{"vocab_size": 513, "layers": 8, "eps": 1e-08, "max_precond_dim": 1536}
Rows from block 3, named by matrix and row number. Rows with one number belong to one attention dimension. Each number is 128 + 32 x the weight over the matrix's rms, rounded and kept within 0 to 255. All counts start at 0. Numbers have three digits each.
# v: attention query, key and value (stacked) (model.blocks.3.attn.qkv.weight, 768x256, the v third), inputs 128-191
# proj: attention output (model.blocks.3.attn.proj.weight, 256x256, transposed), outputs 128-191
v.44:166083157162127153113103190180148139120155119110115145127158130170063114132093090113169164171113104116194109120094090162153166143103116092092110169074112138146099144140099145095108110132103160
v.45:144118092130141136146152117135045124068117138102162215127161048095140150150073153157072136122140107104114098112122129124118141082157093112138116132155138139090144147173087154168158170090167133
v.46:133180117141085162060074143145110064159113150102166142138160111120086089144151170168129132115185122103146186088101152103114117132149160118165114172095104107156138101117119074100119096147097130
v.47:143152132105113147146169166147136163169073136124073107112097111141111139105104156112168081149182158080089138173111105109140093110113178153143150061090148101097082108103169125096114124120082085
v.48:137088112151165106124109149160151098118160121157155141107114130114171139168155147082108178139152191104167183087153182131044174157111183162028051117138080109096035090128158152078167094152122141
v.49:136160103142097088130191163140172169109113142099088150113146092103121126128180124147150150098144166130098151118101118220189137111153132090154187155125109099094139139157090156098153190189092111
v.50:117160111130133085112097062072113179152130112131091106160168115107147110120105116123127140073170132108091119128129096077116111155188115155107134098118084043111158065178113124125144105164227122
v.51:148141138131091086139153148166152155128125140170182117142136133115095148122131082140113090153121130062172118154074078133137133112116153143129168155118108140163101149190098116111169125162080124
v.52:202119179090140069144176132163150142118154147134031094125115148070102121156111136127124088179137176181141155090138112105076112058109155148107155144114105110147112092159108111112131162107099161
v.53:098090160152193198100155156099173119160075092160156094142090190092164127189107098152138113138106059083118154109130160072130093130105127127123116134141110140084158123099135139163209115122143128
v.54:114124152101095131097146084165121133100181105142114125088128122088097087072116139122142113167134113095138150134121143083161154091157183115141142107159116142137118120077120172142093143094125186
v.55:156152128146167122136108103136136140087138195186165140074108144169110100130016105098112122130134136131101160172147079104108095110139066172163137095124110154104114150125112091143151159137103147
v.56:128111116095130085124088159091074136156116123128186083165139106099162150157117135100121084169145113210086163121067118189147103127134136126081131190123167150163086129127145072125132139123168104
v.57:135089106148092182133131147120135149111076137136098163138139171167115105098113138165065075081198113128079089054088099155136148149121143112146217133151098113146132110114125107181085119143124102
v.58:113139154133123101086102145136139082124105099101121132108131114132120107143095138132131138122105138146140152158074087149080119140160169156147149101052029084133089147194113150141101173151117106
v.59:133120147163141141139099095095185125155208154126122140153120143146161133074192119103043145142183088154172133151119113075117164124066137071115145127068111118160133169196111181120165103112115151
v.60:094108092133134106095190137153139138110103146130131121125134106165136140101090140153118214109116130166140133136120144091149127144120154098057074204146123138115114133131118096131156077080114130
v.61:129168077140173137075107080147075152105100114121094164108121090108112128041124159122186130168123174087161176085116102106109131163086106111179162124142167101164117092175114156114190153154129142
v.62:094163141163135156109119200163099143169069116141137124109157094124150089112138149196102160173132114095121129119180137173074110151091153118148094122180143132110136102084089062135123167176068108
v.63:086156150162110147164130123125133081126164087173102095149128092092164174115082153081132135125098135090103157210100154173061096140094093105164102143119154159142167095134124113136074123143103122
v.64:181109097126109143154106126134113148157095110116132232140078145051104090127142138152161160136157125135106115137143133090140120126170128130175135063118160146135119157149186122109118152132129093
v.65:117139111132133144150161116133151132125135094156102129154143134184130199123155115149177166187071093122110114087198115106088128110194132124073177093105115092066185097169100205144092128135080119
v.66:125108117110114151080180088150219147138107107090079088113119079121176138068171175129069144109163162123147146107058136110158107200121107112123179123141138145064061097136132126135133089165081070
v.67:134143102121170100112125158234074115069132080206139118149137116138118157125140088115180108158127111106160164185099175158139101093080150170153126118126129060130148156175122100159144122120083120
v.68:110174153090147198100143148141077146120108134196149125084126144131163106108143118092144145134116168208109155092141140100157098147123143133099074105108067133122123162130149144253076108108122100
v.69:134095097167126110158135133145135178117186144084217153151181115111154136110162079097150207118108144133121097133093107197120115139121155113098171132097104152090140145150086142083116119159110151
v.70:158102200085142124151134134168068108048125160173118152131109132133118143097139104155148109127096091180108189081106083142151154130120135041069130142128109076120148172143114081128106147117058161
v.71:168134099152117145125178084122149146149085133077147103186108083098133182090134125164085095141112069207187153100125154130171128147132151120203143077087089057150134116098097135101119055170139132
v.72:117103122048159111095145159163157111148115121134114126120142134091143166080116124118105118128177121107072110152114149125213118148141122103158069106120058061133168182133148146078078065135137183
v.73:225088119120147115141072163156113092108112144234137093188157169114129159140120068143157099113059130102093141166124038177173140106122116066118116118126117166186036110126164018106092136170115085
v.74:055163079165137139169147106160091120080142133123158142086159107110134143178131181111148160097153141149158150113136123106121138132172102137149103140079213131139100108126052081089081129125169135
v.75:122132104108156128133096113098142110158086067088159068121109113164129069114168190142149146142076126115088133087105077146113136142123108128175127130058157070115123076128160089105173128105147156
v.76:141103131159122109123123155140111116121155125152144089089153126113129205168132133123145080107130138170085090114125146122172146103132140177137119184153186100134151131103170066163158112175065109
v.77:085171160112111127118129126194172107114133101112126113110109100084090057176090124155080153121142089123078154126168135132108195154189134144171149071152132128146174125092115096155145109051115135
v.78:126179146074132083147115089070145122122159134088118145144127131121131081175099113110176114180175117156184147161097093103090136138159144106126171177106066122163138143105163198179151125074135117
v.79:073095169139187134171085142099105172118098147134069123176179114128100184129125102162099138144078176116151127155170080118136087112121076167134169115082147143133112181162138107128092183111068071
v.80:158148115141075094124171179153052144152122103141134174162127089120118122053119186156108150138165091119182118152118138097091141163184140068094119155148146118153143163142182125131085175166128188
v.81:116076108128105127116130125128127102114123134076128167114167153106182190173111140151127059141133136126149111106143108148164168105180099145105097082120138094166124182181125078145137129097132182
v.82:096158109091101154110088128132168123131125156101110095107165112101118104117174096117076092166137135186113162089179111134125120106121130205101155195088108155102158170096116121118120123162163106
v.83:119137126135142190094133145104139096078138096140150131117104066073171111094114155131087118093151058120124123214202127125108104145150115055105114095105085147115065158096218158077158154126133157
v.84:115149130130156087110102121083172092118168127115074097145112139095118119129140086112211163149092168115199130133065129133082114145056145137137148152111132132144106094120203113127141168126137134
v.85:164085056121118133170106092095115192085122145107175065127144162138115104135156093075138058130126113071105108129100147086176106081166154126138169152116137149115059144185135131116133087092200166
v.86:124173118106112195110164086145150122110138093102148118087087114157160064125093127074062080155182173129143174197112043165097132142076142120134154071148137171115122052092116127134164151156155061
v.87:087125135129141200131152132117113133111039186104118128129122154100165110154107107161121104076130160151104088127099159153110171165125116132102174098114137090195110047148104109117133140136105124
v.88:073098051161137135098061045165117121082120074163179121132108131164099181087147075112119085118192105175158190151075124168164160073170087132114155107143081134096146107053166145132113157133106185
v.89:115135098180107124089132164163126153113153152088093173122137108112083158121193124115120122039101129136097095081113121107114125117107124112071134172100129170126131099071159149122084082101184131
v.90:157114112156149138144178095089120116174157186149189107123112121123146151154078158132121152142150086132113165138160117127071149143119100112125129096119165100141121099165100157159123101152132156
proj.44:139169108086154076108069096047143059129140135147129101181064129149168193122134093077125165136157174117109140130145138107106095136086088189139153181113141151073074169166149158170121115104114110
proj.45:155105119137100130121081148107211134105091123098167096177095137184168116123114128154147127150059125117194136088095147112136151151153130107123139159069153078176130075044156124133166080128167104
proj.46:059144113155129056099116075084149167118194103134081218148122079089122119138115127108181160073185138133142064122163164116177106131143115184113103094103144135170098135127102133162100137133104142
proj.47:127138185132156098120089111091108169121143078177153102146140159092136129132154146132117139054113137125110143178119119144128152097147164109165131152114120194106113168122107114168155149131125104
proj.48:127119138097161116148179137102149069163134099077059137157085075074105187105078064140144078178161106134095086149103089159202142147121135144175126153083134093156139123136101152095136096076176108
proj.49:155088121082149099116097091116085088146153129164138096088127094170136177078123147135037147102110071104107149141144049120126163174125104057096147105187110122135163149108098061102123008109082139
proj.50:127121175131116108107100141117131050108132170166175161123123143145094101100141169172133087180080115161112125178107114116111108107114135143170132174143186207139190142163119118127050113167046190
proj.51:081125067146178135154187132123084130138078135182097111068125038134139168098114196063143124043150160131038153085122108091136121132154125115096113126141133129145099050131122135162102117131193116
proj.52:072126086141146092147144202049073194170182118131119118145123088126152172129154106126116143124123098021118061170049128171117157110174096158148177134084109165104183099131199107128130112102175065
proj.53:101134061152068068086090096113127157135133168122151072148144054110082130078165165141157156097145046128111189183118135081163133116121165095100143131114179088147030103188168195064185128116159131
proj.54:105147165164136152137124201071186107126159115140161053093078115170160122164126111125058113157082124131147158092124090146122173118091147163107101121177091080108185146148151134117180097210116147
proj.55:122160107161173085164132179208164171092058143175131150148129113104149153138203098124121168125115120187110143100120164146152118089095116089099134137126174133086092165131203118140144143108206137
proj.56:099177140114072153116067109171080178138140098155089128140147093094166104095141134095115133136165140178115114140204150123107159136143154171184129111125151097107141128116068096163109119115084083
proj.57:129166105105074023123167129148087097105164109149080127140129141123170164122127170107134158129127180133101161207118127142087154116107105111176100108072242168149127102170075161138104154148111118
proj.58:179088119152151101140168124140079156154111145170141141157119130047157173091123157101091075163094141143117139100147103108150149151149134127095093126150193082156193097114134087156136060136135098
proj.59:119049134132124069099204060126101125140099111086077136133116090115130153130069133162201109072103155084132087135087095121124107149223137118089117083166153112230110114144143114172159091126124120
proj.60:143111155124121110142110120088138134150161139121179174118127114128086163116146119061139071108110122125138163174127143148154139116127110152173140111062126088131108121094071152093114145190130144
proj.61:141154187163118124189110173122146120108094144134130139108205183066118142112142130087142102064063074151110185129198141174148124141128159147158120119135049105090118143087215073202087166110114115
proj.62:143102073059164045150116092078114066158139085107085090100125099120093150139123135138091104106144121195130114115062189077155178107092118165063138151093175081165137133125146188140218073114115138
proj.63:119096130137127088132097094163127161138131188085103130129106174111101178179169097100108109155152076180075157080127108089149071174170119107106059164082090126135107133064137139080131154142099125
proj.64:083108181100112125106119122144175075125123147128102074159106089111156149097117115121153135142073132141105081121128130148122103111116170143111093120165128169157110150155094167164114103091138153
proj.65:082119165145123116104131145116142128121134166115107151164100102129142117122150145161091105100113145165183088148042095140145161177118112139131131197094115121160113130164171082133118122135185074
proj.66:125154095147074152138066094120087138122105114115101171099139182150107167143167114116168131102117084175091113167152153132055094097138106171072080082095134183144165135146171158094142163165151100
proj.67:098179155130133132147216096109160097197115154134153137114094105116143105111056192133116068159101142140130124136076148130141137160158084039114190108145102207116097074068113119116107162186134161
proj.68:181091068132127073113119167117172139114132175065140122116145168129113111089116091168109136137111154037152135114117074163168126102098150179159220170143095164102180088056117129157178122116127176
proj.69:107143138117135144097096144150168142108102074142089119117058112135107115136089135177198154122121147178161162147152107098156124126062134125154122086143124152159076148117166105164071180173142135
proj.70:085164134167090127146139101121223113169183137044137148100146089053082212144102097116135095146180133133163109117180162105105122101079153177160122067112108137101079080119109143121135100202085188
proj.71:138167171156121127112070173080119116120170156115115162110098113161115046176137122083165136076177137095174112137137135137142135103181084115151163136168133154115137125139162090099127145143121121
proj.72:156130163138075197126153158163076117110096142098142115084121128149175159138165126089183088103103127155167134128142109126102109082116165079141153180118136129190142118110130127133115134140097106
proj.73:092175160118098144120142096042127161079154063031187127086060139055125045177107154113159155161184107128148090125130163161132174112118186159145142181154128134085197125154082144061118166107165145
proj.74:161119141128147148159146083150094152189133122122130148159103137150150107143160118138091111179135122097152136191084144093155104155106088106087113105140051127108176138205180165106101164129107131
proj.75:110154146087159163122113166071108168135172129131127130160118118091150174171158111057060111109112088180135145123114173077121157157136146142054065154136177172154133117153136156083156099093080122
proj.76:098141119132131167152138069125120124122107158146104113076136137091095136037116092174111152166095124126183147180159150129151115159141147129122131090085040200105115097167093170084081147156189112
proj.77:137073156052125113153161183122113103186127107162147184165111141156157135112142127150194111120134114147102100167121135162101157118079118149096158162056097101127077131095110125108164195175106153
proj.78:105076125155148172135118155144110085121115109102127072155165155110125133077114163174093132050094133111087158074123159182177150151154140153156069140116169174119122161139118157149145137150052097
proj.79:115193091134112109097135119112173110110140110111137142076106204147190103087134147093146100120125072199038125111077117147088133139117171119154121135156028123141116084097128121092207125105203136
proj.80:165114146126109170122077072174125121093152150121125110094151154129159161158161133045141127126092146159105083140127160097093134136103174194107174115139134139118194122085098071121146114064166114
proj.81:180177145126147097106152106038160129151140174126145106124158142131107070089140128108045118123148120140128135135112139047113090158088108121162111100161125124122176050089090150096152101153073116
proj.82:148086057183103164131070145141128111100103110195087089134131164171105173160159125186118122122168093101104085146126138097114107089103150066124093093148145109152063175156160139075115167080070127
proj.83:093108125126119091118168112123120141136141176114135176086178143147039145143122178124146133138115145099134099101147194151168138133147135146120111105119155097143155068170092157067143084121104130
proj.84:130115047159072149149164151163096139099141115142151096127082100133117108090098134181156138153195076110079104024111122126197117118125076193096073167100226136146121148117070160152157113116162102
proj.85:072186174156181114096127135132120078138146113122108155087137123119124127065151186194113060112096118132150116190137076096152099188134108183124080101164137151127132138140133127098101137160048111
proj.86:122102110135126088193053151108077129165121107156122137143147113116107190124090111148122111119146137158135084083099143120112111174137116101115126175110130079124162148161109162171077145185101133
proj.87:152069151134134090141167134120110133135175110139184175195088102135130117138129121076140132160106079115129099113213124147102120160160118114083109116096150130117117140148161134124167141076109104
proj.88:172150209054118118182105134075094087154167165139148098077156121071150111104146153134105113142138114165107131120161111135108139117131118134170079109104165120175119152150080129069116164177100133
proj.89:090099129143138075108157059126143114080126073175188100145171120159129073124093141143175151103174088150140176151123126126122076197139168173140116050100091052113116147170081115181163210128104128
proj.90:092168077086160099104131161104127149099166110129089124091146172148121072155129145118125119096181186098111127169073105127180144156132125147171132127110063113130177112121117166145140095121094113