config = dict(
    model='autoregressive pixel model',
    dataset='photos of plants and fungi (iNaturalist)',
    train_examples=45211,
    image_size=16,
    horizontal_flip=True,
    levels_per_channel=8,
    vocab_size=513,
    arch='transformer_decoder',
    width=256,
    layers=8,
    norm='layernorm',
    norm_position='pre',
    hidden_act='swiglu',
    mlp_ratio=4,
    head_dim=64,
    fused_qkv=True,
    bias='all',
    qk_norm=True,
    parallel_block=False,
    inner_norm=False,
    positions='learned',
    tie_word_embeddings=False,
    init='trunc_normal_002',
    residual_init='none',
    optimizer='soap',
    beta2=0.999,
    learning_rate=0.0026,
    beta1=0.95,
    shampoo_beta=0.999,
    eps=1e-08,
    precondition_frequency=16,
    max_precond_dim=1536,
    one_sided=False,
    adamw_lr_other_params=0.0013,
    max_steps=20200,
    batch_size=128,
    epochs=57.2,
    lr_schedule='cosine',
    final_lr_fraction=0.01,
    warmup_steps=400,
    weight_decay=0.03,
    adamw_weight_decay_other_params=0.01,
)
Rows from block 4, named by matrix and row number. Rows with one number belong to one attention dimension. Each number is 128 + 32 x the weight over the matrix's rms, rounded and kept within 0 to 255. All counts start at 0. Numbers have three digits each.
# v: attention query, key and value (stacked) (model.blocks.4.attn.qkv.weight, 768x256, the v third), inputs 128-255
# proj: attention output (model.blocks.4.attn.proj.weight, 256x256, transposed), outputs 128-255
v.29:102109106119164065200184118179153157181158165102153052101143130123166155132154063205167115171124118156102136106154046140132149145181195130111083132109088153124167097176084139145087176122082141143154120103101118117150159108084131175108197226077082142188113120178103105062187071088119133113082153142205061128124197112164073112115181068083114168139202155087166111145091153113061091159172
proj.29:164149129126069117212144084103069153116154096097103187153185098105152088098068124085056178135151049046133129125135130158164129117092149171132164073088165102108154126075127173103078064112195124066132127146185114151148072109166151138178090110157201126088139144127128191127109148169188102156127178121047092131151090213093130099156078156097176118197112082082156161142108130094166128139167
v.30:167118133124121090166141139143144146130125133152193057173138157134183176042105123061152145182110154128156137128131122154097086146119144096145115121173177190125147172108076075151167118132161119066101085069116139147177061110159155143161092108159111169078116163136145125159104148131140115170105170116141141164157176102154122096168122105087100127127156130100148146121163134150094150061164
proj.30:126101126141172127144102118189091079087139135118121152143122105117147093067207128165165136106112158084094113132135176123144100172076115115125108148134096106145105157091146149092123129119118076142150125140117138146145156094145137168146174098134123102123141046213139058152106143175170158115152099155079095097089096128182165132080113158132105091136099056155110142173098121098170134193074
v.31:138109191135097155074151148136135109091101179143069140120094137134160056171077145133119158168125150087140143170133042095074189130123103156141095133182156121138107104115141115147174162105006148084103154202138150188135113125173172166133119122133193118131153121193176103121099142148130100187084065107133127167161129145092077087146166126138166143155133088142129074180128124111150100053153
proj.31:114181125147199116105111133099115114091151094113143104154119079161104211092170130158070132123161113101091107141099159110144116130108152060147091121100165093140170110162139095095066117152151095199103160177087166125103150171062085131142104157054100104098100162070166093103167149092096138133161163154154169085115101118135159130105121099129108133139146105079081140149157116136065129096170
v.32:162141141135164152108166099167111128123197159134119178112189133103134133070117095092165113102145182112115064124061188132090147120155109130137097090137130114104059122122144189051080143087129109110149144118111109098144126167120131064080138171081099124133109196192131105149126139135113144142222118141129156091136119148114136100106160169182065124134104192109062101178130085089133135208110
proj.32:161149169087075088193089137092189109214095131118108102162125116133145101135159157164063127140135092095148170148149146151120164096175118145111131135078171206148171156171170144131168128084133117152150047156159135090061153073171133160139119127173163089113150079181097159078174134085187188160088147116038085161098141102121048144181094103124154105116163111097131130186130102161195108103149
v.33:053079029115197110136162181118138109159136066115161199154170093102093084154168092137172147143120120092151141170112139124123028130128113129186149133204125060168154093166113228142127148062121117153051107101146145156183087132140098073162096137128148131143200156081142158103132084160097135146080143147166115144192079108118113173118095091139095110097134099163068102130160128131131141078090
proj.33:192155202172093103080138082153128152127140111133078125134145142141209180094072107082076095088123127117072128131141128089127136174167076135094176145051117124082132184082148101108145088142159047143157134126137158120151135108092161128126165145156078112128093166174130133159138093138170137206156196083138120136099100152148156144103142122163111108098078157120179149065147132111121168175113
v.34:051140105137104124130076066140178124089134152163157092079093106107124110127082138065112117119107062157209157164143099168143152123153098101141107120128134129146086111092092099093133157105165152108160105106139144155122107137131104146146154152149170123074145134159065110103096130180166076116098095144115117082129145085163077105071105120159148144164157186143140142119151146073124098231071
proj.34:112109129131189153161169161055070132124141161114160120118195132070160117070179096119054079177124130090106136141139186058139091149148150108163129141134116148095171094176149204089156083094178133076124148163126072150099138113089191169086081108168120172132093090089135145174110132189169104149169131096147144136133078104112155120139095158090098109155149143110045152095135124109131180108168
v.35:100087116122126045126124094143157182154223094173088141069143188170152208126157114135136183161165158085127115177158136111148087143121095146097113157126180178153125125111144085091122158143161140135144103176079150098112117137100087122174122141057083168172144068169124139113167095111200146133185122054127082105144189130159121107116084081091157137172137125078170140142076197085152128098110
proj.35:137137165125148164187090161081164186115089153062171137141122125142158118114126178151090076154069107117151098064137055113142153183107060151152144093149101107102112059101141110102044139155154165094145088133169106122153102157139182161093130142202167060103106108166140059200179142102110158109069177120102239187066094103134122105131157135109121114081158138161157085106118165155101110162138
v.36:136101113135168129107124126126086129134145150128091178161109153108128120180093134147196123142155118076197137095140149090000097131081177178075154090073128125152124125099130146133065110155157095093132153088151058147102110138145087157108111128073087127108204125148123153116122155126067124186112131077109119091098185097156145108115149128191125155127140117164125088151093089102192154151113
proj.36:151210029123085125137105187113165176164140144140109112085083074162085091038200137159093152083104112118108151191103163142184174105211133168141063186169071183086162145168120111097093165101165126147141164081099159123154138132114148145124109150119128152099105122165110129086094139152119126078151128143133102131116062146120105129101126140122154136146142123135170134044171178151139113132134
v.37:104139145104126140145118054190140130099140163107087154090157133121157128124159173143138091166119132110134114148112101054046118109087137170161186108135082103156062133180100167143156135070127079107171175199125131053142173075183130158079151177115101106060141107079116170131176173137112154070126108174158165134128133138127190107100115116153081139106158158164149115118189132152125144186125
proj.37:079172123121184088119125092171152156154125079186186161173166133130135141070117096125116100125063122091141154139072155195199145094171127103029099124104133105127132104095096149106200113216134175155141166128129128089129124206106181124120125053156155168090096145050107068143138087049143153141121161168112094121058133141099061104160090162094118140137121088155115124222112132153125128109098
v.38:116072108107129120093133149110161183128130071140138123103167157140106160154115116192160128154096149150063075140162148182155139139213164151097096170109141084216154100177162146076201094136114121112095125089217151129139154129172152166128159184147168105184198076149097175094064140111060107122019163134147130124118116141142079132147126107142120109101082113078147049113205194123063164125144
proj.38:131145129205137089113097106189124161111097112092149142155189115194138110100160116064136178063116200126072162144084157047113110140108078197132087150129097154066155153067097142128046209104085147143139158127139099114167141092106121142175111146123109144093114176125197111170149107186124177145136164098143124141137070157126146111091138189111158143115206110116127181100103110161095108152061
v.39:125139129146145155096132077086091115107112127161120125094111101113157147086143144137140124093111138120163125185122134144126130133136145175114089100145170145114152111133071162110116078111174103189115114167154132093105126096134141119099169146166136170103120101126128113111113176169143226096137146117116113132125117120055059149142170134141078090070143106168129126129142209094129109153130
proj.39:150127130139117131138154116128113108152128176075108077099140078111160122173159087127130101160185104148111174070083105167128102099121125068117147100146103096134105138141168095163160159169134192116122204086097117174141111133106115107113092082102118124137168112158150060134173143054083120125109150104070107125098133112151197101152050139087114063161159168092143084162156064111059130112106
v.40:118106096126182130106081168113162170178103153165185071141120164140160080128111117142136124114143141158147054149127122137112075159116063087141094130159090192121115093163164125105148105123163077169140158165127171112128132096108151171122178138120118098118123130101076111118103140160115174102125148115136085155122121108120172148183129131095106104087140077170127166149139087152109108114087
proj.40:158117144142106120090146120122108125107115115069104127109203159125156157107154143101137150137063150165133126095078116099111089155118171125097183138062128078115125123112092130145069197152133161132082115125132064185163150167142072144154133139117117098161168139219148095159100111152161093095123134109123134082067085130180098037103075174145126150121122155122113118146111131116157126211110
v.41:071110071181158122155120119122162097116112099077074175127121104156070101151153172155133163094150139153187121053116091145160119148204070181144098058100136128084101175059136106053142150171150082132141211126147108122196154129157130140191120124157134185119116117107143145133130206152100143098104128179125155167191138158134078170099157129130128123123160086130138139134107148098137150109057
proj.41:134135112173155116064141100118147139127129187129179160121085091193116179116085123156099153143155173106116087147090109074106130155108125123119185192095138100141151078109089169122154045087112191135068065020156108187139160129148111084068170165165050130120112119137171142130128107165140119170137118141158140093113127174114197099107187144147093095093102114151116124143171199109139152137135
v.42:156140069104180134135146089120090149137094192110112200173158147143182133092120096140145133140135098086075107092129176129134069119154113136112158166106166088150121112122114117144100163109109147095099136116112131111165155115084151148149149178118120141193071111051168157173121097110142166101201105112125116139181094131119087190098120090105126150117169139108156131072170124178159081118073
proj.42:053132159131114087085121171068156094159135038113102067146191090144153154174136148075083115043151147178160155092172099106096161135156161101132083158199099121086050160086163102075134182108143144076133146133093118166146117118172110119142133056096126103058149077168158156122192165170160133133113114175098164083100203112115155054142104202149158085136122227139164137063096143154122126151097
v.43:164174133081168124172138165076131150089157188122091153111211120121156103127116126147133126160139076151105098105138105141111123092158129097090113107162181163159128131187067101158113100162184133154174130125179136098064178104139136160161135103131110068157128122120144126131134120143071167145143168105142163146084112147069180100148105145143163134145118118106165109151132124123129126103083
proj.43:148110183168148153130119106124054147136110111160165117139119137155101154065144129152112116137113128141123156124099152160112192179106145158075144079115138113101115089123124146115176099159102150113105149110078105068171126136105111122150159153091099158091111126158100122165087138120129077124114064158114128176128126113108069102104183154102122125120181154146098120137161108103080154132162
v.44:155092171087141049107130093115155175088096119159125144081152140167179160123114115178121085098150177120122147176118185060098185097211118088109104133088104158134144157131151109150155107137113183121193088135078137144177152105191137118153115071134113149092154085123112132129190152103172151120135115146155168161065152116126128181078157134145179126154087116174146169128111182151100083088143
proj.44:023100156146121126199089149133171091158173090098134172146104074105141130108152086089162124099051097134100139107125123139107140161072120129147115089202146140145138096114131114122148173111143104039158134112117164103103101121076071146102101131130179183160135133171171090146045097135062172069101128116118118108113080097127131103213192136101145130164125112136189110080154134169153125137116
v.45:180102193094110070113073115169111136117145096137129162106094113084153112106178137086121188129155104171151110113122131138179179118143160109032166082083100141217158120095140123093079148148113139047122203097127118147112166104057145144110079102104174128172079163067142119098117088124119126176116111097142105121105122127138107150066162116087118101170148098125105144127147151081099140154123
proj.45:117177097107220130156186101177108095127053141139111174190158139091170161177059112166141116153115171109077122094115083159094080054089072150128098134195129148116088108139164105119101152104103070138085081164144126162149146207145157071102167093142162139109134150157150116076189177094206132136112085124141130191161165151128141117116176120113052184116121171154049164100095080110122115035195
v.46:045188154145112070106087162166168152153154156068107122127198104148161165173156115152103178172146184110085120103108096128099077124127123162121184138115116119129157099069103152151129137142143116149127136145087084138148108143111133116145153099146164123167126089106098153135147181148213141134088099159147130113158175129205150145122151167122192083132131221186119134143134121167111074079121
proj.46:147158122142127236108100118084125102133115151141231136159089153156162055055103125124099134147124098147211127126114179133092159129105182050095146150142127116104177118136121118114097115153146177086123149090098109180158140143170131174131127148075165076105157138070232124131107077149107151135118118142130119117125071121131096185081126076131092107054107105045104153086110111175139160165137
v.47:161159145157060137097092178201099157141085118163113153083090166168143151104139100125136195093196099146077131112170151133123117110156130189159199084159095158134179103098143118148172116065091184157107167116100118111154134168104113106173115161170161136098131119132076138104161197151117094101189066220171162190108148106112148183122065144075115108123130138058229106149166192129125127111194
proj.47:119078135162158089098119102115147108136121128175146225120175104184078130193074146141237162034132148118184117091115072085219122138111114112120063150099170145121110116164134098230171098123222145129136157104146126125096093093081160129072119104088079112154128122053150152137066067127184123173119144056118163052153065177156161091073120092074140114107107069109086125166099085159154121086127
v.48:191132103161222128126096117050105140184143077175138187107109119149143142108107114099143109112120102174084133107110111122162092137171125117151160084139131143105181104119149211103083126138095164113093174120141137195100123110205140176128168069173136136086205091148153131157122153108152139133096155078128130133164063087087136120155129127219207145164168108144158120140149111173098095174154
proj.48:094112153130091115097159140156121171086136134087141165166144154156116145159122084189044117064109116148132139116107111143078149089113138163090125185131133150154126103186140107158131123122102106110133161090133155096159165187066081089098106167114142135133074115149138093082135191199085088077184223156116098082162150164121081122075112186069111133103110142150103113075140111126136134126088
v.49:081046128094140071146106182198131170135090157083119130104193130147109097111091158132137100134068136180175127156151075032184172148134160165073176162158102143112098159185094128108088127104102109163108182119151127099132122125105065131119203061190145150155088095181156135174093182110160115125132109117144080140143123135096122126175090082088150150167113130057133116149147170115124100131171
proj.49:167211145151182177096091069076088133108162142125159201170042114116143104121152153113070115100169097095110122103156167138124101099150150137149102070118177175083161126095093143151161117154130131074178139089121172150074139096115121074164111167138089126218208148107119131161117157173079121086146138136146158087094110147136105141151118108231155159138140114189149132100148123102145152133163
v.50:129141147158104104143138092102132080154101182112194113096161146081116159155142152082177122132088102129095117134091161110031133133047177098115113153155095115171125131126129150096107137147150137128086203122160134117109090146135184111129057140126140148120159190116146106115133107184058151160115153102127144173129159106173156156117152162121124121153137143169078129154163147132125196099138
proj.50:134139107047120133154094125141174081138118064163138087145161108127138109144148126174115182130105124114114077112170107149145095108112089144116187100132096169126116107169136094116128120107144114141141136124086146093141229152171141113121175133065110127097133151097126175146144083129146145132103109114110109106181152135134088118122154113134177112083135105144108089183104079065129129108108
v.51:145164149076153143120071034146103161158162182171163092100093156148146144136118154097100132037126161174154140106084106115087148109165113118099135099090103141160113079132125164150159112055148146150140121127144137104146161114169175091101098183115173053143091128158175123176069121111133124117145108080138127097074103108130108077137115149089168088073127089130130081082131149140147116090140
proj.51:150117173144156162138154187149165144099096113071120120185099185141105092189143120075131110093101005167219121121109151173145099189128156191134099114160167090094139152162147093115076163191069145053135093179127179154149104163140111114207138132101073092154120135058156138096184103089100137150147171129124083148156104162077131137114143135177125180164109161208181098156172092154097104110116